{"encoder_arch": "mobilenet_v2", "model": "contrastive image-text model", "dataset": "photos with spoken descriptions (Open Images, Localized Narratives)", "train_examples": 50862, "image_size": 64, "crop_scale_min": 0.5, "horizontal_flip": true, "tokenizer": "word", "vocab_size": 4585, "loss": "sigmoid", "embed_dim": 256, "encoder_norm": "batchnorm", "encoder_activation": "hardswish", "encoder_depths": [3, 3, 3, 3], "encoder_kernel_size": 3, "encoder_stem": "deep", "encoder_expansion": 3, "encoder_widths": [24, 48, 96, 192], "text_encoder_causal": false, "text_encoder_width": 192, "text_encoder_layers": 8, "text_encoder_norm": "rmsnorm", "text_encoder_norm_position": "pre", "text_encoder_activation": "geglu", "text_encoder_mlp_ratio": 2, "text_encoder_head_dim": 32, "text_encoder_fused_qkv": false, "text_encoder_bias": "all", "text_encoder_qk_norm": false, "text_encoder_parallel_block": false, "text_encoder_dropout": 0.1, "text_encoder_inner_norm": false, "text_encoder_positions": "learned", "init": "torch_default", "residual_init": "none", "optimizer": "soap", "beta2": 0.95, "learning_rate": 0.0035, "beta1": 0.9, "shampoo_beta": 0.95, "eps": 1e-08, "precondition_frequency": 32, "max_precond_dim": 1536, "one_sided": false, "adamw_lr_other_params": 0.0013, "max_grad_norm": 1.0, "max_steps": 5300, "batch_size": 256, "epochs": 26.7, "lr_schedule": "wsd", "decay_fraction": 0.2, "final_lr_fraction": 0, "warmup_steps": 260, "weight_decay": 0.2, "adamw_weight_decay_other_params": 0.01}
Rows from block 3 of the text encoder, named by matrix and row number. Rows with one number belong to one attention dimension. Each number is 50 + 10 x the weight over the matrix's rms, rounded and kept within 0 to 99. All counts start at 0.
# q: attention query (text_encoder.blocks.3.attn.q.weight, 192x192), inputs 0-191
# k: attention key (text_encoder.blocks.3.attn.k.weight, 192x192), inputs 0-191
q.100:61 73 66 54 57 55 45 47 47 68 64 47 34 47 34 46 64 58 38 46 50 65 48 56 71 67 64 52 47 41 43 52 48 50 49 59 59 44 29 54 39 50 36 48 44 63 35 57 43 65 41 42 53 48 59 43 36 49 58 48 47 40 64 42 52 47 46 59 48 69 52 41 57 59 51 33 68 45 46 51 51 48 49 36 54 21 53 51 59 52 42 47 58 37 48 57 69 58 40 57 54 44 60 47 54 55 50 44 55 36 36 59 47 46 47 36 49 34 54 53 57 48 39 39 42 61 66 45 42 48 44 53 28 47 60 37 48 45 55 44 58 73 46 52 55 48 57 42 40 65 47 51 44 47 40 41 51 40 55 62 33 57 72 40 49 59 48 49 47 41 43 51 55 64 28 63 57 51 50 41 54 51 50 63 60 47 60 55 52 47 44 66
q.101:55 39 53 45 52 45 59 41 42 56 57 42 39 56 44 49 69 63 50 47 41 47 55 50 70 54 60 46 47 49 48 47 40 56 45 54 61 17 32 71 42 62 48 46 46 41 42 64 43 32 65 38 42 37 46 63 48 48 40 48 33 47 58 33 58 53 48 47 51 51 58 44 30 43 29 39 82 50 71 77 54 47 52 58 47 47 33 44 54 55 33 32 53 49 50 37 50 46 42 54 48 49 50 62 55 56 42 50 52 52 50 52 31 36 35 62 53 52 43 37 34 46 41 59 39 56 58 39 44 58 36 46 36 43 43 42 55 61 52 49 58 51 38 47 47 28 43 61 47 41 57 39 60 57 48 42 71 51 31 40 24 41 69 51 43 62 51 70 42 56 54 41 55 45 51 39 50 64 58 62 68 43 52 55 58 58 32 46 40 58 48 56
q.102:35 43 37 50 56 47 47 68 51 70 70 36 45 59 52 31 61 47 48 63 33 53 47 70 85 52 41 48 55 50 51 57 47 69 44 46 48 50 41 44 44 34 61 62 70 48 53 61 63 39 45 57 23 38 43 68 38 46 44 46 39 52 55 40 15 52 62 54 45 38 45 62 48 49 43 43 51 66 54 44 63 52 70 51 42 37 49 43 39 62 56 34 25 42 57 48 49 52 54 58 56 65 62 52 34 60 55 58 60 54 71 53 51 59 50 67 47 57 38 42 55 54 51 56 55 60 70 45 55 55 40 43 49 46 45 43 39 41 50 46 52 51 53 46 44 65 54 35 61 33 50 49 45 51 56 48 48 46 50 58 46 49 51 25 55 56 49 58 61 38 32 54 57 59 58 47 33 38 49 45 62 42 58 52 36 52 53 59 49 61 59 43
q.103:35 49 35 40 45 42 59 63 50 72 46 53 48 54 45 47 62 61 43 52 55 37 48 43 74 53 65 79 56 52 69 48 50 47 44 65 58 56 46 43 45 48 42 37 44 52 31 40 57 62 26 68 57 55 39 42 38 48 44 44 48 66 64 45 51 69 74 50 51 48 39 57 53 46 58 57 37 40 39 62 47 62 50 46 38 42 30 36 56 63 52 51 48 32 44 54 67 65 33 60 47 48 61 43 44 55 46 67 54 62 45 24 53 34 51 37 40 58 49 38 51 48 64 43 39 46 44 61 51 51 43 44 56 42 51 52 36 39 32 47 63 55 49 48 59 32 32 45 50 56 51 47 54 32 52 70 53 53 58 45 67 47 43 53 43 54 48 53 57 67 49 56 63 48 50 59 41 29 58 28 59 51 50 58 55 39 55 33 55 52 63 47
q.104:49 55 34 52 54 41 45 47 45 48 60 58 48 62 65 39 52 71 58 35 50 41 38 43 50 59 57 61 59 35 48 52 64 62 58 62 49 49 41 42 55 56 34 45 44 48 63 44 44 54 45 53 53 55 47 50 49 49 45 45 53 56 43 37 65 47 62 49 65 51 62 39 47 40 51 48 48 57 37 52 56 39 57 51 49 73 58 42 55 65 54 43 59 48 62 65 53 62 54 65 51 42 51 39 59 54 36 43 57 46 46 67 38 50 45 47 59 55 60 57 34 40 49 56 35 38 47 59 54 47 48 51 47 50 54 43 60 47 62 47 57 45 52 62 49 52 48 47 40 54 45 55 49 61 28 54 42 63 49 76 39 36 55 48 59 59 66 67 70 52 46 62 31 62 51 36 51 45 47 52 47 58 52 59 41 47 40 42 63 46 55 43
q.105:42 53 56 36 68 53 63 48 50 44 51 65 57 53 67 43 31 47 41 54 42 42 56 55 56 26 34 58 39 47 56 52 53 22 38 37 41 49 43 48 47 47 65 44 67 29 61 65 51 69 57 42 67 61 51 52 34 59 61 53 67 45 26 45 29 54 51 52 46 57 54 47 55 48 51 55 60 52 43 55 54 62 47 43 57 51 51 39 57 40 58 65 34 41 58 60 38 63 45 40 57 59 37 52 58 37 66 62 62 50 45 44 57 52 52 70 48 46 66 30 40 55 59 50 55 40 31 50 52 50 44 33 56 47 58 38 64 45 55 40 56 53 44 53 44 66 58 51 71 43 51 72 48 58 46 62 49 43 45 33 58 51 47 33 49 66 60 55 60 45 51 54 42 51 71 23 63 47 49 68 59 73 55 45 32 65 50 53 46 43 40 48
q.106:55 31 56 62 41 49 35 55 55 60 35 48 46 38 56 39 53 65 60 59 43 53 50 38 77 54 71 25 63 58 46 47 51 39 59 44 55 60 41 58 66 66 44 52 35 58 22 49 30 47 46 50 69 58 40 51 41 49 29 52 51 35 52 46 45 67 60 52 29 46 45 48 49 64 49 59 42 52 45 49 66 56 56 40 53 53 41 51 27 47 51 56 28 39 47 50 46 51 66 61 46 55 54 68 35 33 41 44 39 65 56 59 50 50 68 43 64 57 48 70 45 66 49 44 48 61 59 52 68 36 51 47 56 45 60 57 43 56 63 34 61 60 58 38 38 52 44 68 50 45 50 71 46 77 49 41 46 63 52 56 44 41 39 55 32 51 81 55 62 56 69 75 24 56 67 38 44 55 67 51 61 56 52 54 47 57 73 48 39 34 65 55
q.107:59 44 11 46 61 46 49 29 51 57 68 46 56 52 56 49 30 31 48 59 35 39 55 64 36 46 51 52 40 37 39 53 60 33 47 54 70 65 46 43 44 60 48 31 64 74 43 44 55 42 56 52 51 47 21 37 53 37 45 54 64 43 56 61 59 35 73 36 54 38 71 48 73 44 36 63 48 47 56 46 43 53 38 50 40 43 42 55 54 49 66 57 54 57 33 39 50 65 49 59 44 46 66 62 54 41 34 62 47 48 43 49 47 72 50 39 52 30 44 57 42 32 58 53 54 52 32 44 39 38 56 56 45 37 40 47 38 44 48 57 34 37 58 49 50 59 46 32 68 41 58 50 50 58 39 43 55 42 47 65 86 59 47 51 60 39 50 48 54 63 45 48 41 50 62 52 52 55 40 45 40 46 46 54 54 40 73 54 53 27 48 67
q.108:44 50 55 44 65 51 67 49 57 40 47 58 46 56 41 52 45 54 52 51 35 28 48 49 56 53 53 64 46 49 34 44 51 39 52 39 69 54 54 48 41 67 50 56 66 60 44 55 48 60 43 48 54 55 43 51 21 69 33 52 41 51 66 52 48 48 66 35 58 37 65 57 42 34 41 41 67 50 41 51 49 45 53 36 43 48 35 58 57 53 62 79 41 47 41 42 36 48 50 35 43 42 49 67 26 78 46 64 39 40 57 44 63 70 50 50 44 54 49 52 59 42 66 50 49 42 50 38 41 48 42 64 33 61 61 49 48 63 35 60 37 43 44 51 45 40 68 53 65 33 32 36 65 44 54 52 49 47 59 45 50 45 51 64 39 74 57 54 45 51 37 48 50 40 48 51 51 63 43 54 61 45 57 57 49 51 64 37 50 58 51 46
q.109:41 40 47 44 66 40 36 63 37 48 48 51 52 36 67 52 48 44 48 41 60 41 46 54 50 64 41 61 60 46 51 78 56 44 61 65 48 54 50 51 40 55 51 22 53 50 53 34 63 52 55 60 51 51 65 45 51 64 55 58 56 54 60 51 47 68 53 63 61 54 42 53 43 43 50 41 49 64 48 48 35 48 46 55 49 52 73 44 48 36 68 47 51 60 62 53 55 43 72 47 64 55 48 45 51 39 59 26 38 42 60 36 64 44 44 40 53 43 73 38 60 61 48 35 73 33 34 42 49 54 35 37 58 50 56 56 66 57 48 52 57 41 55 45 57 42 50 41 57 55 44 17 55 47 50 51 52 55 50 51 56 51 41 45 67 43 61 45 56 47 47 70 48 27 67 72 50 53 52 51 44 69 57 36 42 63 53 51 78 38 35 34
q.110:47 58 62 64 67 50 49 59 42 68 65 30 47 44 51 45 47 36 56 65 54 32 56 50 59 54 65 49 61 56 64 55 46 62 54 48 35 49 61 42 44 48 50 59 48 51 37 52 58 73 51 58 60 50 41 48 55 54 39 24 70 39 41 48 50 57 39 62 45 52 46 51 61 37 77 58 37 46 51 46 44 57 43 51 51 43 61 67 58 68 46 43 67 65 48 44 37 64 37 67 60 28 49 53 47 36 50 48 41 35 59 47 28 62 50 27 45 63 50 67 32 56 59 41 40 50 39 55 40 71 40 53 60 45 27 55 59 59 46 44 29 55 64 61 29 56 45 52 40 25 65 63 58 51 42 55 50 68 42 48 50 53 57 46 52 36 42 50 53 43 32 47 41 65 56 57 32 42 46 47 48 52 46 60 43 54 62 33 59 70 45 45
q.111:66 40 44 47 61 44 55 52 69 49 69 52 45 52 48 58 57 43 52 67 46 45 64 28 55 40 64 55 37 70 48 48 55 42 46 36 46 44 54 48 36 68 44 43 27 48 33 35 58 63 55 59 48 85 51 48 47 58 43 39 58 38 43 48 48 71 53 51 61 37 47 39 45 52 44 59 42 57 47 46 46 54 38 33 37 62 45 34 60 48 41 63 47 63 47 54 53 50 42 58 59 60 40 53 53 65 69 72 64 47 46 60 40 47 40 71 44 59 39 43 51 53 52 48 62 60 62 57 39 51 42 42 40 58 60 60 62 53 41 61 52 64 45 45 30 40 49 46 49 61 50 43 18 53 46 51 42 45 51 63 50 63 49 44 40 53 52 64 59 61 52 49 51 33 41 54 59 43 47 37 64 36 39 60 56 44 56 45 52 50 43 47
q.112:55 63 68 38 56 45 48 37 44 41 23 42 48 55 51 68 44 36 45 49 41 67 55 48 37 59 49 69 57 65 39 49 44 46 55 38 40 57 52 49 60 49 67 59 48 52 59 43 52 47 44 47 48 48 70 46 43 71 31 69 57 40 64 58 47 65 60 39 56 46 57 53 65 28 56 47 53 42 52 53 27 64 46 47 40 47 54 46 48 39 48 65 65 51 64 56 53 47 65 51 60 54 44 72 49 39 53 43 33 34 51 48 66 60 51 37 48 49 55 53 69 59 77 43 41 44 37 46 56 55 19 37 44 61 42 76 44 75 52 54 47 64 48 51 52 61 64 51 46 52 54 36 44 54 53 58 59 51 29 51 40 31 23 65 62 43 63 36 29 38 50 44 59 35 45 72 54 54 38 48 58 40 58 45 46 41 45 42 62 53 66 43
q.113:43 53 60 50 52 46 69 43 62 57 48 50 52 34 50 51 40 39 44 49 60 43 54 42 63 38 49 55 48 37 46 76 58 53 39 45 77 39 43 56 66 64 56 58 48 63 52 60 45 51 46 37 61 48 56 51 45 47 41 63 37 56 49 37 45 57 51 50 57 39 44 48 71 34 49 35 59 61 45 52 40 46 52 65 45 34 42 49 61 49 49 46 71 54 62 36 34 34 46 56 52 47 49 54 49 47 57 67 60 31 48 77 46 42 61 48 53 75 40 38 52 38 55 39 62 63 45 50 59 50 64 61 34 55 68 66 55 36 48 56 49 45 24 32 42 46 55 47 45 56 53 63 48 53 53 50 55 52 61 50 47 46 63 75 37 65 49 42 44 45 48 46 65 30 56 49 60 60 53 42 61 64 66 49 60 36 47 34 56 62 62 63
q.114:26 39 47 38 57 42 49 50 53 61 36 48 67 63 52 37 62 65 63 64 54 42 61 39 51 60 35 61 32 67 44 50 63 36 52 62 61 60 56 59 35 39 55 36 64 57 36 69 54 74 52 59 48 52 35 33 50 50 35 49 43 50 55 53 42 65 47 56 51 36 49 58 42 50 49 54 46 54 68 59 33 35 58 52 69 61 58 41 49 32 55 71 34 48 50 39 56 47 45 54 46 57 61 42 45 25 52 57 50 58 44 55 58 51 63 50 64 41 55 49 34 45 40 55 40 61 24 37 66 54 52 46 54 35 51 67 54 72 50 55 51 37 48 28 52 56 53 42 69 60 40 43 41 49 47 52 52 61 36 46 44 36 49 48 37 40 59 44 55 47 53 56 49 47 41 61 46 38 58 51 65 57 51 43 66 43 45 40 47 58 75 36
q.115:62 46 64 42 45 38 25 46 49 40 37 36 52 52 47 51 60 44 57 59 52 44 49 36 51 68 49 56 54 44 63 54 42 58 54 63 36 34 38 38 45 44 50 41 66 58 60 54 48 38 45 33 36 49 28 70 53 63 47 64 50 67 52 46 53 44 54 53 44 51 68 52 51 61 58 56 49 49 51 30 55 59 59 53 72 51 37 32 45 64 68 68 41 31 62 49 57 58 58 43 59 69 22 51 39 49 50 48 69 40 60 71 46 61 50 38 42 49 46 38 55 70 48 51 50 73 35 51 58 50 37 48 46 52 42 63 45 60 52 51 39 34 40 74 46 74 55 53 56 48 42 45 41 46 38 62 67 64 46 59 45 45 54 50 58 40 51 52 51 54 43 64 49 60 54 68 72 49 54 60 54 47 59 38 33 56 50 56 59 48 57 64
q.116:54 58 38 50 40 40 44 34 28 66 55 55 44 48 72 46 64 47 50 52 54 48 71 37 62 38 54 50 39 51 46 70 51 51 52 61 38 72 55 56 48 56 44 53 56 57 38 61 45 57 63 60 64 52 43 58 54 51 36 61 46 35 42 46 53 55 38 61 47 74 45 45 50 37 51 49 49 68 43 42 46 45 50 50 54 59 50 64 47 44 65 55 36 51 59 56 48 48 43 36 59 47 61 47 53 52 62 44 71 41 49 34 46 42 49 39 58 53 59 63 44 50 66 47 42 51 61 62 61 51 59 41 42 39 58 42 59 28 51 47 41 45 39 51 51 33 48 57 67 51 56 61 50 62 42 52 44 57 60 59 51 42 39 48 64 54 58 51 68 48 43 52 56 73 52 52 47 51 43 72 37 41 51 50 63 38 45 63 54 32 56 57
k.100:54 36 40 53 58 41 53 50 56 40 47 56 52 66 37 44 38 59 59 52 49 54 47 69 50 43 41 24 47 57 43 48 52 49 71 52 52 56 41 52 41 59 44 62 61 52 47 54 49 56 51 51 52 47 58 63 55 39 62 36 66 50 54 53 43 56 59 60 43 36 62 53 43 37 64 55 49 48 42 64 57 56 39 47 49 45 48 65 40 46 25 49 65 44 53 71 23 53 49 44 47 59 53 48 37 53 56 57 53 50 48 39 50 56 55 37 65 36 34 57 54 58 54 54 57 61 49 50 49 55 60 47 55 39 63 61 46 55 33 52 33 50 66 63 42 65 38 45 46 58 43 54 55 57 40 50 34 48 55 49 56 61 50 63 40 56 42 37 45 50 59 33 49 52 25 53 48 54 46 59 68 53 41 52 49 64 46 53 49 48 35 48
k.101:61 66 49 63 46 56 46 51 40 47 38 56 42 57 48 57 54 42 54 51 56 49 68 69 32 45 50 23 40 41 43 59 61 41 56 55 38 60 65 39 34 59 37 63 38 51 41 42 40 57 51 39 57 72 43 43 64 44 54 57 59 48 38 75 52 49 61 49 49 38 59 57 46 49 57 34 36 39 29 33 59 47 39 59 48 62 65 61 49 24 47 64 43 51 38 57 47 48 39 51 52 50 48 42 49 39 51 55 47 39 47 51 50 62 62 35 44 54 58 57 55 48 58 63 53 59 55 49 48 50 51 52 48 44 57 63 49 26 68 70 60 63 47 57 48 44 73 29 53 47 41 77 50 55 68 53 37 58 55 40 69 44 41 52 70 42 24 51 68 49 34 34 39 53 60 64 41 41 36 40 47 45 49 43 46 47 66 52 54 62 50 45
k.102:39 55 50 50 56 61 44 41 59 36 29 47 56 61 43 52 58 37 57 58 56 70 46 51 54 46 54 43 55 69 43 51 45 41 46 61 48 39 49 50 46 42 55 53 50 62 46 34 34 60 48 39 55 58 65 39 48 64 41 44 55 47 57 51 45 30 41 45 56 51 53 49 44 64 49 53 41 43 39 43 44 38 41 51 31 49 53 47 53 39 50 45 67 49 40 53 76 44 49 51 49 45 28 42 31 54 65 48 45 52 56 56 53 52 51 36 42 50 61 47 51 48 46 42 61 52 58 63 43 55 38 36 57 32 43 60 52 38 62 65 47 67 46 73 53 59 70 51 55 65 33 58 32 65 69 57 47 48 64 42 36 58 47 60 55 52 40 56 51 61 54 31 57 54 42 41 55 52 47 62 45 68 59 48 52 58 58 59 65 30 42 50
k.103:55 57 52 53 42 40 70 46 54 60 41 46 51 52 35 56 54 43 45 46 33 36 36 29 44 71 29 46 54 37 42 49 66 60 44 60 39 37 52 45 49 38 61 63 62 44 63 32 65 29 44 47 42 51 54 48 43 66 54 53 62 60 59 41 52 46 44 34 65 49 45 48 57 58 43 54 41 56 36 42 59 53 52 45 35 71 40 44 54 52 62 43 48 35 48 43 36 42 64 31 64 60 38 49 67 65 42 59 70 61 50 67 56 52 50 60 61 46 53 53 58 50 37 50 46 55 58 58 32 62 52 55 38 50 46 63 63 41 63 38 48 57 55 54 63 58 61 49 54 35 26 45 49 71 74 33 35 44 51 56 38 64 72 52 44 48 61 49 52 54 71 55 55 57 27 62 58 52 33 63 58 56 34 45 27 48 50 76 56 57 44 59
k.104:57 39 64 44 46 59 50 54 53 59 34 51 45 62 42 63 47 64 52 38 61 62 66 43 49 64 40 49 47 38 56 39 40 62 62 34 56 59 49 70 43 58 76 56 45 48 67 55 23 44 36 59 61 53 34 32 55 47 61 57 41 46 51 68 35 52 48 50 51 41 28 62 53 64 34 42 51 53 60 38 49 55 40 63 46 61 59 41 49 50 40 35 53 62 43 42 41 45 66 47 40 61 50 37 40 55 52 53 58 57 51 52 40 33 55 65 47 32 39 32 54 66 50 42 49 50 59 45 61 54 57 51 59 56 44 36 54 32 70 40 49 58 52 46 39 44 62 62 63 46 59 52 62 46 58 36 50 62 72 66 66 57 59 43 64 53 47 42 59 51 52 53 46 28 46 56 44 59 47 51 57 56 66 45 60 45 49 53 50 49 50 46
k.105:63 54 42 34 50 55 39 45 45 49 43 49 55 38 37 67 48 41 67 41 43 54 67 50 40 56 35 47 66 57 46 51 51 52 40 52 52 63 44 45 51 40 61 47 46 40 58 51 38 33 37 46 60 58 40 62 50 53 41 46 57 49 49 57 57 53 40 39 49 47 56 62 58 57 58 62 38 43 46 46 48 54 79 56 43 58 28 69 56 62 65 57 63 52 60 44 52 50 59 50 34 50 53 52 34 51 46 44 43 80 49 54 45 51 27 49 58 55 67 44 33 36 50 42 61 54 62 45 53 48 62 61 39 49 33 31 38 66 49 40 56 59 29 63 42 39 29 54 35 70 47 43 50 49 32 59 64 44 64 58 41 47 41 48 33 22 63 55 56 37 63 33 48 69 65 42 40 52 42 38 52 46 52 56 54 26 41 52 55 50 35 51
k.106:46 68 49 57 40 46 62 32 61 35 61 34 48 46 45 63 58 46 46 63 57 56 55 35 37 48 51 52 46 27 50 53 44 59 28 52 42 54 31 53 55 55 51 31 63 40 67 47 47 40 68 49 47 44 70 51 62 41 47 45 61 46 42 68 53 39 52 49 35 64 40 57 51 28 55 46 65 33 52 58 59 45 50 62 39 40 68 56 50 54 51 47 52 61 62 49 49 42 34 49 44 32 56 40 47 68 46 52 58 45 54 41 80 65 44 47 58 48 61 26 48 44 67 40 42 41 55 35 54 42 52 56 64 33 19 51 55 61 35 48 73 62 37 47 79 57 59 38 46 51 64 60 63 47 40 33 61 63 55 56 33 47 61 45 49 22 54 54 49 34 57 49 52 61 40 51 47 37 43 71 53 54 38 37 52 43 49 65 63 53 49 62
k.107:58 40 46 52 35 48 64 48 56 49 50 45 59 36 63 54 60 59 40 36 61 42 50 56 53 42 50 49 55 42 64 28 52 56 45 64 54 46 64 52 56 16 55 67 61 25 37 51 56 47 51 42 33 38 44 59 48 43 46 55 43 57 39 31 52 63 45 55 31 70 51 54 44 58 47 37 31 55 42 59 45 59 41 37 39 52 44 39 54 56 50 64 43 37 52 57 69 41 47 55 54 55 57 64 43 39 41 28 28 70 60 42 52 30 42 56 48 61 40 55 46 58 59 48 54 51 55 46 56 43 43 34 77 58 44 33 79 42 54 41 53 53 62 57 65 41 55 54 25 54 45 45 59 42 64 39 66 42 53 41 42 52 53 58 33 34 54 46 50 72 45 72 52 54 43 53 44 45 63 46 59 43 48 34 41 69 41 30 54 51 55 45
k.108:63 53 69 44 64 54 45 32 41 42 35 54 52 51 47 47 43 50 65 54 48 51 40 68 42 45 49 56 42 47 51 68 49 52 66 59 44 64 49 37 46 43 52 51 57 43 44 33 56 50 49 68 49 63 51 51 37 58 44 47 57 55 57 54 14 58 40 41 52 56 49 38 48 65 52 62 54 44 42 39 53 53 48 42 50 51 34 41 55 35 56 48 54 49 54 44 56 59 62 57 64 50 53 36 50 30 46 39 46 60 44 48 48 39 56 59 51 67 50 50 49 53 38 64 53 44 46 58 33 52 48 57 37 39 58 28 72 37 59 36 53 51 54 53 48 48 56 43 44 59 58 64 44 34 37 34 59 57 50 48 31 59 54 57 51 37 37 47 35 52 57 55 39 49 38 32 53 51 52 54 35 38 48 54 53 64 29 63 60 70 50 45
k.109:50 48 57 28 40 45 55 57 48 36 46 55 63 42 38 67 47 64 58 31 50 41 43 34 56 41 59 52 62 52 49 16 51 63 35 47 60 46 45 50 43 44 34 53 40 73 42 46 41 45 58 62 57 39 47 48 43 49 53 50 43 55 57 42 48 38 63 36 41 58 59 45 55 51 47 49 58 58 66 50 53 41 45 49 51 64 57 59 56 52 52 46 61 42 40 35 36 58 51 48 36 50 60 59 51 58 40 62 49 46 54 53 54 77 26 60 47 51 60 46 43 48 50 57 33 33 71 65 37 60 62 55 52 63 58 54 58 49 60 36 31 63 43 56 33 34 51 59 25 48 69 53 66 54 66 34 39 36 41 59 56 60 42 41 51 47 46 54 72 63 42 56 63 41 48 44 29 50 59 65 58 56 66 47 62 18 38 60 48 47 52 46
k.110:61 60 30 41 49 53 60 61 63 60 39 53 49 49 59 33 43 48 59 44 47 61 49 44 40 50 54 50 39 37 57 62 55 50 57 34 51 50 40 47 59 47 58 50 56 60 63 50 46 33 46 39 50 47 80 52 39 43 64 62 41 41 38 57 32 41 30 55 66 23 55 46 62 58 59 45 51 47 45 62 62 65 47 39 56 53 46 37 70 43 60 47 45 43 59 48 47 30 34 53 39 58 41 59 52 57 59 57 47 59 53 51 49 53 68 51 72 35 58 67 47 46 47 56 72 36 60 80 54 43 54 41 51 59 46 38 53 41 62 59 54 53 33 31 64 47 44 53 52 48 52 43 43 54 54 46 47 57 48 53 52 60 52 51 58 48 50 39 50 51 45 58 56 40 43 48 57 61 56 38 58 66 56 48 44 62 38 64 43 45 67 75
k.111:66 47 47 46 29 48 59 53 50 32 38 53 41 40 41 38 53 48 54 40 39 55 58 49 44 42 41 50 44 60 42 37 52 59 64 42 37 51 51 65 47 56 64 50 53 38 69 48 48 44 46 43 51 63 64 52 52 51 69 51 48 63 53 63 53 38 44 45 54 49 49 55 49 41 39 58 68 31 51 57 58 44 60 51 51 47 44 36 57 51 48 50 62 53 67 32 74 64 47 45 58 65 58 38 56 36 64 54 56 79 39 37 58 47 38 83 42 66 62 54 23 47 55 54 52 52 51 37 49 57 67 51 48 47 43 27 58 57 36 53 47 44 44 47 53 73 49 43 60 43 57 48 45 41 46 49 39 66 40 55 59 39 58 44 62 49 54 63 46 62 57 55 58 57 47 62 36 56 53 37 48 56 57 31 33 62 61 52 50 43 45 51
k.112:53 61 43 47 46 38 36 49 35 36 75 50 36 47 62 45 51 57 48 45 50 38 26 46 46 36 48 56 23 40 39 66 57 51 54 68 59 56 44 55 23 37 52 64 40 45 57 52 47 43 54 65 66 48 44 55 58 54 51 38 54 59 56 55 46 51 42 60 58 49 47 58 22 48 51 50 43 49 47 52 51 50 52 67 58 28 57 57 62 56 74 38 57 64 58 48 44 62 57 35 54 48 45 63 62 54 26 59 56 59 40 60 47 58 60 80 61 46 49 70 41 42 42 36 51 42 48 60 41 61 56 47 45 52 57 31 75 45 57 36 33 39 49 44 48 34 34 42 49 33 50 61 56 28 50 42 55 54 35 58 50 55 52 34 47 63 54 60 56 58 49 46 56 52 58 21 37 41 65 66 58 34 50 57 54 46 45 51 48 63 62 65
k.113:78 62 49 50 50 38 49 52 57 44 60 37 54 59 52 45 62 56 69 67 41 45 59 47 47 45 45 57 47 44 69 48 61 55 54 45 51 39 36 52 45 52 40 51 35 33 46 47 51 42 60 55 62 46 55 63 69 57 52 45 53 43 58 48 48 58 44 50 60 49 44 48 55 51 47 68 39 46 66 33 54 47 41 56 47 66 69 53 60 47 66 39 47 66 44 47 62 36 49 58 57 68 56 48 53 29 47 50 48 53 63 45 59 32 42 61 49 26 50 57 51 70 61 64 53 34 49 44 34 51 53 65 65 48 60 36 56 48 51 43 40 38 60 72 58 37 66 51 51 40 36 42 50 36 40 50 42 43 59 53 61 44 63 54 52 33 47 52 52 45 47 47 48 63 64 56 44 54 57 31 49 62 32 55 34 58 53 59 47 71 42 40
k.114:45 49 66 54 42 36 64 47 51 50 50 47 45 38 50 54 36 53 44 46 34 36 49 57 66 29 63 53 51 35 45 53 53 32 32 61 54 65 49 47 64 46 57 63 34 54 53 32 62 18 45 37 38 49 60 51 48 28 56 52 52 50 55 48 51 53 40 44 43 43 56 26 50 53 45 42 53 66 29 48 43 58 60 54 31 51 52 57 62 64 33 47 56 43 27 27 45 50 46 51 56 54 42 57 64 55 55 54 51 47 61 38 45 66 55 61 15 57 45 39 56 54 47 45 55 38 70 54 67 49 59 54 29 45 36 51 62 46 70 20 50 64 45 65 60 42 36 42 42 40 40 62 66 62 51 51 50 49 54 44 47 39 54 43 61 56 49 44 45 50 74 61 52 61 54 31 29 55 59 73 33 50 43 56 40 39 63 60 40 56 59 36
k.115:49 48 46 51 65 50 41 37 47 37 43 47 66 56 58 54 31 49 53 61 67 58 54 56 64 50 50 35 45 38 51 74 44 51 40 24 50 40 65 39 45 56 71 67 49 56 45 53 46 43 54 46 72 52 38 49 49 26 48 45 41 53 59 48 35 48 47 60 43 53 53 55 30 40 40 37 57 49 49 46 53 53 53 59 35 55 55 49 59 48 49 49 58 48 53 44 47 61 61 58 47 62 33 50 31 45 54 57 46 55 37 41 55 46 37 61 48 35 42 51 58 35 49 29 54 27 62 47 26 69 55 34 46 39 48 41 56 50 65 57 48 45 53 37 65 44 43 48 48 55 61 58 57 32 53 53 58 62 46 49 71 47 36 39 48 47 59 50 52 19 52 47 50 49 63 57 50 45 61 87 61 62 41 47 40 33 49 48 40 30 44 65
k.116:50 52 62 50 52 53 56 54 54 42 44 61 60 49 51 63 29 50 52 44 53 63 65 63 46 36 51 50 55 51 48 54 52 58 47 44 42 52 40 60 77 50 48 41 36 38 64 47 44 49 51 21 50 49 32 47 58 53 62 56 36 51 48 49 59 61 71 38 54 74 54 46 60 40 67 52 62 46 55 42 64 47 53 51 48 58 47 70 58 54 29 33 49 52 46 44 54 31 65 47 37 50 46 66 43 67 34 53 49 55 54 60 43 59 42 51 47 56 47 37 53 41 36 61 56 49 45 39 51 52 55 55 58 34 54 51 39 56 52 45 66 62 35 61 47 44 45 55 42 32 60 45 52 58 42 58 49 34 61 46 55 57 50 50 51 69 42 56 50 45 50 50 44 45 66 51 43 48 41 46 67 56 56 54 39 60 49 31 43 58 66 38